From a checkpoint of a small autoregressive pixel model: 1.38M parameters.
Rows from block 4 of a small autoregressive pixel model, named by matrix and row number. Rows with one number belong to one neuron. Each number is 128 + 24 x the weight over its row's rms, rounded and kept within 0 to 255. All counts start at 0. Numbers have three digits each.
Before each neuron's rows are labels from the 100 images, of 14976, where the neuron reaches its highest value: "responds to" is what is common among them. Only what is clearly more common there than usual is listed. The data: photos with spoken descriptions (Open Images, Localized Narratives).
# fc1: MLP up (model.blocks.4.mlp.fc1.weight, 256x128), inputs 0-63
# fc2: MLP down (model.blocks.4.mlp.fc2.weight, 128x256, transposed), outputs 0-63

responds to: text has "trees"; text has "sky"; text has "plants"
fc1.106:128126129130113086136131100142125059097164122093103159152128132160112119143143134098137130089132135116153099153141099104139121073172109129161111093113160093148151138137159149128142105164138143
fc2.106:125135128126133115113132116062099157096118146116129110125126128053142111092138141154137114090114104108129122155139105128168156134174151128131098121119093099133136133127059195112135145107132114

responds to: text has "wall"
fc1.115:099112123143119127124107118189153096152101112168149127127146128129105163120122144140119156117114128129092107117096116146103135120133108121121114149077114112150133104150152166130111110144099118
fc2.115:135096120123097106105107109104133156152126124170143126110102164078169120115113128097131139160129130118170198137103154109177126146094124135127115126107135156123137130132164085153091113158087125

responds to: text has "black"; text has "white"
fc1.70:128184124155125151169159145115168117154119106156138104108115147133113104112177126119134125115088167143163129135126127141170110076159116099104098158136153149111126097112136135153160128105123161
fc2.70:092063117116108128117133119100126129105165129119143145169099131118127086140111145160151158118153106105122113113095162158095151173111109163110154063129145137135120140156182128118133124135146164

responds to: text has "sky"; text has "trees"; text has "clouds"
fc1.113:178125086113097137137092130101130139111154159157101170107155144130155135126117097099166151096103096097152150154130109102143103142109156091171106130102142119130147135074137140129125102115154133
fc2.113:103106132155128169135108137102180102146151125102124123119127152142132127132087121139079071109127132100109098152151181142161129118103122106158144127124094076098129109131134141103112138106141157

responds to: text has "wall"
fc1.108:132166133113146115172128138117086111148126122116107161086114127170118104143147141134133139127117138115081104137203099166151169172144153094116104134147161128132135138135147109100121135086103099
fc2.108:099124116100165067111140127134155123163114115147155145104135126156094087133122135148110144150140158117180139127123091083190148104082087121129127137176116114115128164125159104129082141136130146

responds to: text has "wall"; text has "sitting"
fc1.164:092116125081131106184091138151115139144108159139126160109119071110094118122144091129140103117126143125144126124156101171143131118147108112139111133139183133144129124091145112074138121121147167
fc2.164:117135163121094088116128114105137141131106124137122169155131124208122136108114123127143148137152138115132098116173126090115093111082099111089117134140098130139174161119102126098128150162139111

responds to: text has "sky"; text has "grass"
fc1.176:128132179106136090127153129112135118126150147047114143155134125147141098124126124163113115081130179120153063139132147158149143140126170147169143119167150120097116124085143126126142104124141103
fc2.176:149110122120152136115115137160119107118160097147130117138156122095137050122103125126095166116123182153159129140100102076150125204142119128157125108135161154104144141135190135151117153124123129

responds to: text has "grass"; text has "plants"
fc1.196:087148115110140088158148136135099117116134151123116136088099111117140100160126113100124142118149117143113094154139125124122125141136087156161106140157138097146134152138114144137107124139156113
fc2.196:156127095140113172136110139096119138078169123136151107155129119149099123128170148161174117124122107155155126120111136134159174131101100112122112120101132188146107088124140158121144122078113123

responds to: text has "guitar"; text has "playing"
fc1.253:132109132163116081112089125145109143124137151114128166120131113157178143108126142087146120099094126140131129144128144143118182159193132147126145103112142114132124142084105151123125071148122187
fc2.253:112158150113166167134206124104196113109116104160121140140137091168104148131149137110116157169182090135122127160155120181162140134108052126082106134150102120112127098121140108111099116126119091

responds to: text has "sky"; text has "trees"; text has "buildings"; text has "grass"
fc1.146:129138133135121119141150143150089096179125137082150126136091096123119134133140126137138101072122179126126086162132140136122150131133105096183073125131113123131122114120178102126137107140124145
fc2.146:165157083130120119151132140131162130142156127099140072123117157088092087122129162103124165104115160148120127141119169122110097151104131128119125121097132107120104137156126117126122120131169151

responds to: text has "table"
fc1.47:110145139145087113125108119167150081168114130123167120116122154150147135145127127139160134160115118121077134097143120132097139124123094129141081120062109069130145075139121164130134141128095120
fc2.47:126117075120111114189128105164091136112131130166115095138108125122128128127124141097096148149157142105152163138099147117153099139080106123143152107168135153117094110112126175124121120136106165

responds to: text has "sky"
fc1.43:108151155129152148159098152156141095148179145131116155121075141134133132126147091071135135140125185113114137124112099142109109118155128106178112120098120115114122186094128119151133091129144152
fc2.43:175144106126146079120138153153141142150106149104133103125121193076085163104105120159095098121085189113175127126098129102157094151108190103112117130133103152128139129137126158133139135116149100

responds to: text has "white"; text has "black"
fc1.1:138153095138155156127137139114120109148156113123161118090110136148178112148132110103175138125137124142189152134167156139122106081158144156100133118137154091094133179149124155146132133098101159
fc2.1:137088155129098128164116131140105135142129140115151145182161137121125155126124118099132138113123125145085152106108120127156159183101123133107087083114128120119139101161145131102146124093133107

responds to: text has "trees"; text has "sky"
fc1.40:135139097136101129105172108139089107091119136122101107113127118131135130147144135149108141081117180115142105125094169113130121128170142155137139151137129115122170101120136142119114129114141144
fc2.40:119153159128145134109130162097158168136090161174129107109126127121106121132124104091144141105141146104093134095155123156146141129122100111130064176088108095142127121125123151123157116141125138

responds to: text has "wall"; text has "holding"
fc1.73:074154188126129062167131119177094087105158127094134156112093129116159144127176131096093117123139166108142125121153108176142168112134150086133180102133127134131142131126161126115139110144126108
fc2.73:086128137095133077155128120129138132125098116134118128154147121136138117132136143133106188136133171132146094150119122088164164108145077128103150138153149131118167073157114137117112121122111150

responds to: text has "sky"
fc1.170:154132157148099123161103181104139170144132137123133141119069157119120070138141104122143111086118118118172079092135130092168103160156120093129126130106130128137123121130119136101130125129171150
fc2.170:147091116117149125093116173084147149113145136162128097122118163122121141125138109150203107106152106138134132116136144155113151148125134132079124095122113181142122098127086124114123165091139112

responds to: text has "sky"
fc1.90:106143177106141105146139153208095117106141139124128120109110125108151115131186120111136080160122184147088113108139095144155160145109138090157066086098153176140112096113109159142132132088136137
fc2.90:099131090147120136145140087148124139132122143132114126128128138209091134139163136138105123130142112133149155148127128122169123145129140176139109164067134095105119134106153110135122092178139124

responds to: text has "wall"
fc1.50:123090119139151123148109120152085158110122160163146154092129068094137120117190125168103080132116130148103163124159114151169162112152118144163128109095158108107132161097134122110127105105096123
fc2.50:082117125125135152106169098114123086135112130097158144112135149173104092120154147134132188124129109139128084121120111153133201104123115186117107133121131127144120166131135134106148131149128083

responds to: text has "trees"; text has "sky"; text has "grass"
fc1.219:113122112122075084127150148097122137133135101108111144141140139119116125121095136131154143108127144107106120136146121072162133113126152126146142084151152160162182133176117109149145101102181115
fc2.219:113093127129142135155079126115096137122134089155102129154104126144125147143122144136124116145123085120167174120138069178107111178178118129107124152115110149146118104143156109143156140106151183

responds to: text has "sky"; text has "water"
fc1.114:155138148171101119137104129128076127171142140134142115085124143152124112156124105121111113115109101067127109089149095127138139135132145080140121100119145125115128126113155112120126115114085141
fc2.114:131119074161157065150131138158121129116073103104101069101128156129144111136142125153140136145129130124162126098112143127139099145133122134108135143144130138195120090155123125163084128109128156

responds to: text has "table"
fc1.244:065125126129123170159129112175139107108137136108107127108129120144099101160165126117109124144138139100090126097129087140166142094163115116114123119103153117131163095129123109129113107132162163
fc2.244:175120107121115108123143127100131139104110130183109152109116112127131169110118135125140153166120145143151158139125101069140119132124070143188112138152100122138112151136117098089156102119115109

responds to: text has "trees"; text has "sky"; text has "grass"
fc1.42:126157154116085166144159124090159120140131126098109135117104115142130112196142125123123120097116113124155070146139115128128123095151129139172116115166114115113166093142148143113155132111143109
fc2.42:093108091115163173155088098114104117108138126155131137132116103160123104151135135129177132116128123083080113129068094147126147137103159165135191142137102123121105136144180141115120114122146163

responds to: text has "sky"; text has "trees"; text has "buildings"
fc1.4:131152139138140127132122139154117063152130168104128107115096112147141150119115125182112093124137157119120126170131114099155134143137121142146085079105122130111167086118155131151135096117094123
fc2.4:135150119115128166105079129175114117152160133158134094132156138099097103110120166136094176106112102150132106136157144143117134149132153101145158120157143095119091099153165162153130137139149124

responds to: text has "holding"; text has "wearing"; text has "woman"
fc1.126:115128125141106074145142145163118120120120127138124145147118126116131156081168140102144144097160139125100097108131094150137143102095144098135088100125191144137101154120132142162156109111128152
fc2.126:113128096122098119071147123118119143159118136104171156138135115122137160113119124133122144155135126176129137126114126099121158137136069147144127132128098125115116136129150154123132120148148119

responds to: text has "wearing"; text has "man"
fc1.254:125156144155092112161098100130139136166125132123107156111101115153150125123166136109135140114163160112131119113141081135110159131159137068125073131127151165131157116134131133141134117103136164
fc2.254:155138123129064103144118118123115139146133131106147146131119089152143152112150114173127147128118137171122109118093125106085158145152154089127124147146110154124126165133153135147136098110132191

responds to: text has "wall"
fc1.245:097161134131117095123151164141121121123117143189112119076094094102120126151133092154153126139110149114095140139130130120148155152086101158121125121100159130122175101107181193103186115137119146
fc2.245:108147144140092108177145123169125092147131128099139107142114149166163158139115105148115142127133082133128138117129133159063146097139169116101100124136169109118110157121098118091109130185101117

responds to: text has "white"; text has "black"
fc1.192:111155145139091138115141114114141145145169117195130140101122116137124104144129110162159142124107144114111157089151113108140128114212188095086112107106169131087146098126116147130125147050119122
fc2.192:138132116112121160087147098018101109122132136154122109142145144178122128145127124168158162135117106112098133131083144145127160150123112142125100138114146140118152099126135158080167108148124097

responds to: text has "wall"
fc1.5:104124163113135113165137143169120094149141158155119103113117098149134134117107097142154098124142170113125123116138094130141112097121152136094115136135120150117168122100146155114158099089137149
fc2.5:163121164162116127151146123115135106169137103095105111141102111092117114134138135141111115105195173103116111123143148130121104128130130098130085136096123156110129105132111117179118101119077089

responds to: text has "sky"; text has "water"
fc1.7:108142130103116133142170168144125159122170135133167110075116103121115138117142114103102130123138120124114127077153073083151125117138142107117127118166125111175173112110136129147181115098112119
fc2.7:095122137144111130148102133154118168146146129123110080123133101090120126148157117111141132147138152106135091152106090171110160140082116131136100151149136141158143176126095109137113145126136133

responds to: text has "water"
fc1.67:095158123105094128170118125150172118126118108113141138102111170124121104154136123118155124078092116130134113130157135106176081127146166114106164121137141137132123171134149130098172103141152151
fc2.67:126120116113114187167082129161112122126161148121133092109124158112118162149169141120109174086137102140128130114146062119140132117126115136114141136115149161106073112116174140134136118106077138

responds to: text has "water"
fc1.120:160121144131137079171144098159159116099133140102141114125130128114162112138138116177114129124084184133144095125124118074164113123137122113151100142149146137136114158098080132130152121067154175
fc2.120:143127107125110157106129100125088144096117114146130122117126105144106141109143144138114173155136126176147137145128102192134164138147145152156106124163127136134152132144154071141136121108119112

responds to: text has "wall"
fc1.177:135158135136101146153100119123130097148149119112184151105122118117168080139139144160118106109161190041145103112152102104126128130148107089118127097119134141123130123132116144100134112096130140
fc2.177:192161124116090117149085096165131126177136115101129105162124131074175160131126150129143125146124107111105161126140173151112131080147141137107106085113160190141158157139109163144108114124150112

responds to: text has "trees"; text has "grass"; text has "plants"
fc1.46:108163065116110126176130136105106120146127129119109127080055091143103131136181126148108123148158118115131119160113127122151107119150140117189084125143149110130132127142161132142136121117147114
fc2.46:075157125120139152135101106138154142084125137137106121138133118074157153152090136089116151104086114121161125115122138185138172145158081193092155090133118110121122123126150132079139123139097120

responds to: text has "sky"
fc1.69:138156129123110134147143200123116103131135158148144191105126143129103099116110119187126113124106128085144087120147122123127133151123145151134108103096129120119172150096131118141120108112106144
fc2.69:119155122134106118123140140151139051113116131124176165123122149151142119151147162132155096110154088164144135125121135143164155118128135172151126107122096105128108108119121144063111115139117128

responds to: text has "woman"
fc1.83:120175149117156119115144104101141114128141120093134140146112143170140146124106148099133170121147152127139106116139177120156104135167136118168059148114145130130131056141182111148160144096111121
fc2.83:102134112144134150146073130160134126121141115077103093117137084119092114150155149125118107093129129120163133140135140131173122118119167099133148127149134100109138148118112105170124153170147148

responds to: text has "white"; text has "black"
fc1.168:103139118121122163143092143131110107125134127155115137086108103145173085122121106094161132129136147139154161091139119110127183157174178154141121113124189118100148112122149129115124124102097148
fc2.168:137090126130126120135125111113129117111095143146109173144080128136113142122092114149153141149103119134118148152116102128136145150088188111131145093148138146131142176122119176140114104138093136

responds to: text has "grass"
fc1.65:143144121102066145149144142125125106148149146137130129124092144207141109110123121105118139146118131118123093133143124100176138131105134124156085155128123097121157154136119138154120118123095135
fc2.65:106136136120166176120122121090129121093132127172084160116119130112143132143209107163118107110134127117093129142145170144116158150117082154140141128106114150125122115130134166090094159096157071

responds to: text has "grass"; text has "plants"
fc1.109:138146119128104091140196150127117118133142122113101138094117150090148119158157125134134107094145147122180094139103106124132103144134110091145119112147190123127104181125108172093168094126129132
fc2.109:126105155113138088131099099112160164127147117130148112117129144125131138128162125076127156118140148092099139145121138136135115125115151073100084143111140167162138156134147140137135112112126187

responds to: text has "sky"
fc1.88:132156170093119074123134120145118134103151114116150140131111144174118135106102146137103121140137144157136082117188131115141161153116097116092118148136135142128155184145180121134169127098134151
fc2.88:118141146140159133113113129155109144079080108125110194127176100145199172113148141128131135170120103136143152130127111143147093142149114133151115108094127133133136088121116114109117094109128125

responds to: text has "grass"
fc1.29:124179109110125139190137152081152112153144140149133118098153139132104135170104111137180142132125154074101126089123119086170132142107161135148126154132149128139139149108132119092162108136143094
fc2.29:127139091097100136101139122142116125139143120099140149161160099144136163170120144148160129134171138123153098139121148142081127105148111110123092107124104111133161162126180117101134115184108130