{"levels_per_channel": 6, "width": 128, "inner_norm": false, "beta2": 0.999}
Rows from block 5 of a small autoregressive pixel model, named by matrix and row number. Rows with one number belong to one neuron. Each number is 128 + 32 x the weight over its row's rms, rounded and kept within 0 to 255. All counts start at 0. After the name is the row's rms in percent of the matrix's.
After each neuron's rows are labels from the 100 images, of 14976, where the neuron reaches its highest value: "responds to" is what is common among them. Only what is clearly more common there than usual is listed. The data: photos with spoken descriptions (Open Images, Localized Narratives). In brackets: how many of the 100.
# fc1: MLP up (model.blocks.5.mlp.fc1.weight, 256x128), inputs 0-127
# fc2: MLP down (model.blocks.5.mlp.fc2.weight, 128x256, transposed), outputs 0-127

fc1.43 098 [116 177 104 191 123 155 136 150 187 170 122 109 130 134 134  93 120 115 129 109 136 116 101  99 102 190 115 107 103 117  79 127 204 101 193 158 137 129 111 159 172  86 115 196 129 124 141 157 128 182 120 143 115 109 110 114  80 152 111 162  93 140 142 127 170 121 149 150 161  85 127 153 111 128 149 121 104 133  71 105  42 182 132 126 138 130 131 115 165 232  95  83  93 130 126 162  68 119 140 165 156  65 147 120  98 127 150 115 123 113 121 116 172 145 180 130 129  65 114 167  78  80 156  84 112  97  93 136]
fc2.43 095 [173 104 104 114  80  40 203 146 159  69 117 166  91 138 105 126 138 138 139 119 115  97 161 160 128 135 121 146  77 158 159 187 123 106  80 150 117 126 124 190  85 116 156  76 122 127 134 121 115 113 124 128 147 162 158 160 123 181 157 123 158  96 177 155  92 173  86 150 105 155 157 112  84 140 150 145 117 108 153 156 111 108 156 162 145 139 164 153 161 118  98  87 152 135 194 144 194 101 100 126 166 101 117 152 104 152 101 114  86  84 170  85  28  73 139 142 110 115  76  89 101 126 174 121 117 125 147 133]
responds to: text has "sky" (52)

fc1.89 094 [111 161 148 127 133 104 137 118 170 167 151 135 165 116 168 143 111  91 147 108 173 132  81 133 139 125 153 129 120  78 157  99 225  97 103 119 107 172 148 107  84 128 116 147 177  99 145 123 169 183 150 125 167  92 174 140 124 132 140 117 100 133 148 153 170 124 138  76 144  95  66 121  61  93 156 122 112  96 137 144 111 100  96 111 202 139 164 118 147 192  67  80 100  65 149 161 121 106 146 122  97 132 121 155 133 184 128 154 154  89 116 164 206 126 109 208 127 127 106  95  94 179 125 113 139  69 104 135]
fc2.89 088 [135 196 109 137 114 162  42 168 138  43 146 136  89 143 154  78 163 133 107 129 179 182 120 159 139  99 158 178 139 154 113 105  70 163 206 132 141 150 113 115 111  92 157 148 111 154 137  99  99 104  70 112 134 146  89 138 155 138 126 121 148  84 161 132 145 145 102 143 161 136 126  82 152  93  71 111 124 148  91 100 142  79 154 122  70 140 150 134  45 107 163 160 132 117 133  44 119 141 100 139 122 134 117 110  68 137  73 131 159 142 165 121  89 135 129 167  88  94 107 152 175 105 155 161 123 118 162 154]
responds to: text has "wall" (42)

fc1.244 102 [153 139 117  62  83 158 162 126 182 186 191 159 133 181 116  95 175 147  45 142  99 151 140 131 101 128  89  91 162 178 106 104  95 131 103 148 108 116 133 135 163 140 148 133 157  81 117 116 138 122 174  92 152 178 117 109 121 127 116 158 126  76 137 154 137 151 137 105 158 140 141 141  92 129 134 106  93 189 111 163  78 132 106 166 142 175  96 103 112 100 110 115  74 167 135  72 155 153  73 125 171 107 114 163 115 157 105 134 128 151 139 123 120 116  89 183 160 113 176 239 113 124 101 155 182 123  82  93]
fc2.244 099 [146 116  86 129 123 142 134 101 145 172 137 175  93 107 148 154 206 106 135 130 117 105  83 175 170 178 133  78 139 167 123 104 173 165 122 107 110 195  87 160  99 111 142 127 103 170 151 155 180 130 143 105 136 137 154 143  76  83 123 102 153  96  94 131 140 110 170 102 169 103 105 156  64 118 120  95 137  93 153 183  93 208 143  73 141 132 116  98 151 100  69 138 116 163 112 105  98 152 151 172 138 144  70 103 144 126 149  92 180 120 128 106  72 155  77 131 180 111  88 100 144 126 121  50  91 125 165 145]
responds to: text has "sky" (70); text has "water" (25)

fc1.144 108 [130 164  61 165 149 109 152 133 165 132 119 138 158 111 145 145  59 150 109  35 118 148 147 201 124 180  95 110 160 155 123 132 123  95 156 186 175 111 116  96 173 134  98 150 159 117 167 113 168  87 130  87 126 132 186  64 165 159  99 165  78 114 140 145 121 131 177 100 106 112 154 178 154  98 167 131 105 147  90 192  96 147 110 188 113 135 116  35 123 147 104 160 142 135 103  92 130 164 161 177  84  95 158 141  93 145  95 132  85 114  84 117 123  97 137 120 136 189 122 112 112 146 137 116 129 112 110 136]
fc2.144 117 [117 115 130 153  83 122 147  81 126  86 164 133 108 145 112 171  90  60 142 186 132 145 122 194 145 130 180 140 117 103 109 160  78  86 188 150 117 191 125 139 115  26 117  89 137  91  93 125 147 156 111 105 105 121 110 110 154 120 109 129 112  99 160 143 135 162 187 210  79 108 137 158 140 135 102 121 143  86 197 126 138 110 137 115 109 104 133 157 138 144 145 140 154 121 116 128 155 115 197  55 129 141 157  86 173 152 123 138 103 108 153  86  73 113 131 150  97 159  92 144 165 176 116  86 129  63 118  81]
responds to: text has "sky" (86); text has "trees" (61); text has "clouds" (34); text has "water" (27)

fc1.146 134 [140 144  73 135  69 119 183 142 132 136  67 121 103 134 131 106  96 155 135  39 109 143 107 148 125 183 148 161 165  96 144 184 141  68  83 121 105 132 161 159 123 157 109 175 196  82 131 107  88 113 158 152 126 208 174 135 113 125 138 133  94  97 148 125 101 102 148 158  87  60 143 146 161 108 141 155  89 126 131 144  91 205 109 136 101 173 105 136  79 145 118  55 113 165 156 125 155  85 100 117 138 138 129 144  97 161 102 125 134  98  85 103 107 135 143 183  91 162 142  69 102 123 141 108 128 105  94 174]
fc2.146 186 [220 212 146 135 107 130  71  61 114 118  93 150 153 131 147  42 135 148 137 145 149 124 154 190  89 139 139 144 104  78 138 141  94 153 108 116 159 162 159 121 101 170 110 134 146 106  86  85 143 170 104 142 148 145 159 107 127 146 173 124  53 112 135 168 164  66 141 164 105 150 134 109  56 117 123 150 124 182  90 168 102 147 142 139 141 166  95 104 117 172 142 138 110 128 164  87  99  94 149 122 106 183 115 123 117 142  88 149 154 125  87  96 137 115 111 129  93 107  95 128  97  72 153 185 168 110  83 154]
responds to: text has "wall" (47); text has "woman" (25)

fc1.54 106 [148 140 132 124 152  82 137 194 149 144  57 122 176 114 145 122 185 137 116  83 103 160  65 145 131 111 112 181 160  90 138  88 149 148  66  98 124 134 122 127 142 169  88 114 161 125 103  88 154 144 124 108  88 134  77  84 202 139 104 137  97  80 109 146 117 160 145 127 114  95 154  98  91 133 172 183 174 154 108  78 146 148 207 167 210 181 140 118 119 173  77 125 122 146 141  84 155  85 127 107  97 141  94 103 163 160 143 172 139 184 109 122 152 150 159 157 120 124 111 105  88  89  79 124 117 120 130 130]
fc2.54 110 [193 154 138 108 119 153 130  82  87 194 183 149 201 117 133 123 134 193 105 139 130 145  97  95 138 151 109 156 151 122 133 118 129 129  64 131 103 126 130  64  75 209 152 164 131  98  41 160 133 144  91 103  97  63 126 107 124 102 158 133 112 154 108 100 171  88 175 130 211 117 171 144 109 112 166 115 139 183 132 164 149 146  90 101 138 129 147 142 147 148  80 171 122 166 117 157  85 119 155 161 151 111 136  98 140 134 169 117 115  55 102 106 133 122 145  82 150 140 109 135 161 167 124 105 181 129  99 109]
responds to: text has "wall" (41)

fc1.235 097 [133 142 149 103 148 145 162 115 139  91 165 110 157 141 160 144 152 167 121 102 138 190 119 122  90  99 126 138 134 138  89 154 132 111  88 161 149 167  99 111 195 134 115 148  99  97 173  53 182  99 153 138 152 152 141  99 118  87  83 113 131  97 110 188  64 177 160  96 139  86 105 149 206 102 123 128 134 168 121 132 137 163 157 134 124  92 105 133  96  74  81 162 115 104 134 208  91 191 164 130  75 122 133 132  79 134 105  98  98 149 119 122 125  50 125 151 132 203 180 120 150 170 123  94 151 105 101 100]
fc2.235 083 [182 165 155 125 103 143 114 149  97 144 113 104 115 137  99 166  78 137 119 165 147 150 116 149 142 131 182 142 160 176 102 146 173 145 178 155 170 178 180 101 117 107 110 166  57 133 128 121 112 129 122 126 105 125  96 139 139 178 136 124 146 158 152  88 143 116 178 190 105 113 184 134 102 129 111 173 160 155  89 123 134 106 121 116 125 111 115  93 205 100 131  86 126  58 109 101 168 146   0 133 120 128 130 119 152  60 116 113 148 165  84 172 129 122 141  78  88 119 116 110 108 124 163 162 135  84  92 132]
responds to: text has "sky" (73); text has "buildings" (32)

fc1.160 103 [ 91 141 169 113  94 108 156 219 180 128  91 143 154 105 143 104 133 129 136  99  71 142 101  64 113 124 115 150 128 169 118 138 126  54 180 106 107 154 104  53 163 104 117 149 169 113 101 113 111 127  90  85 210 175 134 108 113 138 186 183 129  97 124 109  91 140 150 127 127 107 117 118 109 116 201  96  76 162 128 143 140 143 101 159  96 186  42 134  77 144 101 145 163 176 113 155 158 143 149 182 152 132 126 153 108 140 147 133 136 141  78 112 169  82  88 128  91 110 142  96 139 140 128  99 124 125  91 139]
fc2.160 103 [132 128  82 171 132 143 180 157  55 130 122 168  71  91 133 156  80 100 112 109 112 161  98 161 144 144  87 145  71  98 182 155 101  78  97 205 141 141 109 150  48 224 115 115 174 102 103 156  99 113 169 119 112  97 145 130 112 158 134 191 139 136 154 184  81 105 126 127  94 181 128 101 103 153 144 116 145 123 152 155  70 133 167 162 121 139  38 129 133 140 144 113 184 124 125 134 150 125 172 136 113 162 128 121 109 133 109  99 135 173 134  78 115 137 123 154 160 129 148 105 123 152 133  85 125  90  76 145]
responds to: text has "sky" (63); text has "water" (26)

fc1.191 111 [134 119 158 185 180 142 140 108 174 155 132 135 206 100 139 123 143 132 118 110  99 150 117  98 177 145 113  96 135  60 157 100 137 105 129  65  39 194  86 108 133 121 130 123 165 115 150 155  52  54 179 115 122 121 163 119 144 135 142 162  80 125  88  83 129 105 120  86 132 149 133 112 156  92 217 116  91 153  77  79  83 104 115  90 136 119 117 124 127 184  76 148 141 154 117 149 153 118 146 144 149  93 146 170 137 152 115 140 170 103 144 184 125 157 191 164 101 131 134 131 136 105  90  88 129 126 144 128]
fc2.191 126 [128 157  36 130 162 117  91 177 144 176 133 152  81  87 108  83 110  50 125 163 128  97 153 105 147 171 120 150 135  92 123 170 161 139 118  89 106  92 110 117 146 132 129 165 130 132  82 132  99 170  99 132 227  91 128 133  89 130 180  96 147 109 156 122 164 124 127 135 156 153 137 117  54 133 144  80 107 169 138 173 184  91  82 147  53 116 102 130 140 133 151 104 135 162 130 101 168 103 119 164 158 136 124 101 153 118 156 138 166 108 156 147 106 155  96 164 166  97 148 177  63 138 126  74 110 175 100 119]
responds to: text has "sky" (61)

fc1.158 076 [100 152  75 140  85 122 119 119 132 163  69 144 108 201 142 108 137 167  97 141  92 202 136 186  86 124  56  98 151 167 153  75 118 106 157 157 119 180 112  91 173 147 135 135 202  75 160 146 108 133 153 120 167 139 138  85 133 116  88 137 118 114  98 195 142 101 120 145 134 121 129 153 157 100 160 158 127 148 144 140 105 234  78 160 103 132  98 128 167 125 112 173 126 167 129 148 139 117  99 113 204  80  77 139 132 133 142 134  61 127 109 119 103 133 124 114  93 113  91 124  91 150 169 152 120 139 123 175]
fc2.158 079 [ 53 138 131 138 121 119  92  70 141 130 119 104 100 140 136 137 119  89  83 167 128  63  77 110 131 102  88 166  99 117  95 138  80 145 123 175 175 127 119 201 143 156 155  77 118  87 118 111 134 153 161 179 155  96  93 130 136 128 122 136 108 104 132 164 161 180 130 183 116 106 173 105 201 142 208  90 130  84 194 123 148 173  61 150 155 150 109 102 152 143 133 113 133 185 129 111 145 146 131  64  89 126 111 138 142 130 125 121 118 107 125  83 110 114 181 127 213 149 127  86 115 110 157 169 141 156  88 139]
responds to: text has "sky" (51)

fc1.59 091 [ 59 174 119 122 153 149 157 157  95 144 103 153 106 178  88 131 145 163  99  91 134  78 100 151 145 160 148  56  96 160  75  88 139 127 119 115 100 130  92 169  88 170 102 176 139  81 124 133 144 183 138 130 123  91 116 131 145 153 156 209  90 142  86 156 126 114 117 187 163 151 133 165  66 101 113 152  81 157  95 145  85 149  79 190  87 129 162 116 116 147 121 116 144 135  93 137 116 115  65 141 157 133 144 127 212 143  85 182 124 146 156 120 139 161 125 140 135 125 136 182  49 124  94 142 109 152 117 102]
fc2.59 088 [143 111 117 132 110 115 123 147 133 136 118  60 154 109 114 130 146 105 177  93 124  98 179 114 138  95 117 163 149  90 123 121 184 173 132 111 179 130 143  95 168  86 214 113 125 166 135 111 109 107 131 147 110 118  80 135 196 124 109 133 136 139 123  51 153 132  66 122 120 149 140  91 153 107 118 171 168 113 119 150 124 147 246 102 129 133 123 126 156  98 166 169 180 146 169 101 105 150 167 136  83  67  88 121  55  70 162 112 125 150 110 152 119  71 167 158  94 146  71  99 173 134 135 118 128  95 120 138]
responds to: text has "sky" (58)

fc1.137 093 [189 183 140 111 148 132 132  86 137  61 176  85 116 129 121  74 164 165 115  57  65 133 148 121 148  80 142 159 137 152  89 118 117 103 163 102 152 194 149 145  74 135 115 120 109 117 202 103 149 153 136 147 142 129 116 137  94 140 183 167 107 141 105 106  91 146  25 157  98 110 189 139 103 112 129 141  72 185 102 153 141 145  98 142 103  89 117 121 177 111 141 104  72 152 109 165 135 149 131  99 136 173  87 162 100 119 113  96 116  83 125 121 133 122 191 161 154 117  80 102 134 158 144 128 160 135  81 138]
fc2.137 088 [137 121 107 100 133  83 129 189 128  65  77 189 149 124 135 120 110 147 189 156 139 143 141 161 113  75 149 105 134  85 190 137 105 167 147 132  97  66  86 167 192 162 115 160 135 142  88 154 132  96  75 113 158 158 144 119 184 165 111 146 100 225 147 205  90 120 150 113 126 119 116 157 128 121 103 120 126 124 110 134 138 132  97 148 130 132 113 123 159 183 128  46 139  97  69 115 128 128  61 144  87 105 116 162 138 179 110 123 170 135  89 154 139  91  88 117 125 119 149  94 119 164 101 172 136  74 139 125]
responds to: text has "sky" (54)

fc1.214 095 [ 97 140 170 145 188 101 161 139 121 143 103 141 108 105 157  90 149 165 113 129  68 158 104 129 168 122 129 143 193 107 103  98 138 120 125 142 126 168  24 208 155 157  77 145  86 131 131 187 142 126 177 119 113 146 130 120 199 107  61 164 135 102 157 102 122 197 151 103  53  84 138  99 160 133 122 130 112 149 136  85 148 132 135 118 142 140 169 116 231  72 111 143  88 128 131 102 149 119 109 113  94 112 173 129 148  98 119  97 107  91 127 108 135 124 166 155 157 112  91 104 116 145  75 118 101 143 102 142]
fc2.214 092 [115 120 157 105 157 125 154 165 163 120 131 178 178 108 156 163 219 187 106 114 133 115 102 123 127  88 119 163  83 151 150 104 118 167  47 104 135 136 143  69  38  78 122  79 173  88 151  75 152 169  78  86 127  93 129 149  96 183 149 155 103  98 128 147  76 130  51  92 129  76 120 113 130 111 125 122 118 142  66 128 147 127 207 139 164 113 122 145 113 152  96 151 122 130 150 105  88 149 144  99 103 166 164 104 137 143 151 157 135 157 145 120 153 104 152 166 158 143 102 152 160 144  95 140 140  89 133 101]
responds to: text has "wall" (45)

fc1.156 100 [141 177 116 143  75 140 164 147 138 162  91 131 114 142 171  78 203 139  97 153  27 157 151  92 140 123 110 102 154 136 114  66  87 136 125 134 160 110 110 121 156 189 102 160 147 110 146 110 162 110 163  97 130 170  63  84 101 134 151 183  90 119  92 137 146 115 115  75 153 143 148  98 111 102 114 143 109 214 143 173 150 193 145 179 145 186 111  94 129 149 109  86 126 155 134  70 144 141  88 103 153 136 110 132 136  97  62 157 136 121 149 187 161 104  95 169 125 125  87 126 118  90 105 139  99 111 103 131]
fc2.156 106 [ 78 150  91 134 104 187 143 132 152  87 114 125 143 161 162 135 130 113 119 136 106 105 122 134 153  90 112 151  35 162 156 144 103 101 131 129 166  59  41 126 127 125 165  97 139  47 124 113 151 124 174 110 121 138 106 115 170  38  95 108  96 111 138 163 108 133 169 122 153  96 141 164 206 138 120  90 158  73 212  99 106 142 122 139 153 127  95 131 120 113 126 104 130 124 161 127 144 196 178 120  89 150 144 127 137 165 138 136 144 142 129 124 182 140 125 190 167 129 138 124 118 115  72 145  76 121  69 146]
responds to: text has "sky" (51); text has "water" (31)

fc1.150 098 [135 150 157 104  84 134 161  89 183 127 146  84 151 117 122 148 127 216 110 119  78 167 126 108 112 125 121 149  98 161 140  87  83 124 102  52 112 175 105 155  61 111 195 135 131 140 135 131  99 124 157 106 161 145 100 107 120 142 111 144 134 126  90  94  95 143 192 147 133 113 136 117 146  72 150 140 104 228 137 156  98 122  79 168 171 129 128  77 132 131  43 108 134 162 143 163 108 157 133 156  73 120 109 181 113 151 108  96 121 136 119 115 173  96 200 132  98 195 157 128 180 108 149 120 132 119 130 142]
fc2.150 109 [190  51 107 126 108 158 135 131 175  95 115 166 162 149 153 143 109 179  77 167 163 161 131  77 133 157 134 168 173 100 156  80  50 144  94 121 128 134 143 109 177 122  66  94  93 114 154 149 137  79 179  87 143 125 143 124  94 199 125  86 134 103 116  67 119 162 157 156 126 118 112  49 214  96 139 129 131 130 130 135 129 119 113 104 115 132 150 104 128 129  79 122  89 134 146 160  79 103 126 104 118 145 132 104  68 155 137 109 119 161 136 119 183 114 119 229 126 153 107 137 154 137 132 173 137 118 134 132]
responds to: text has "sky" (71)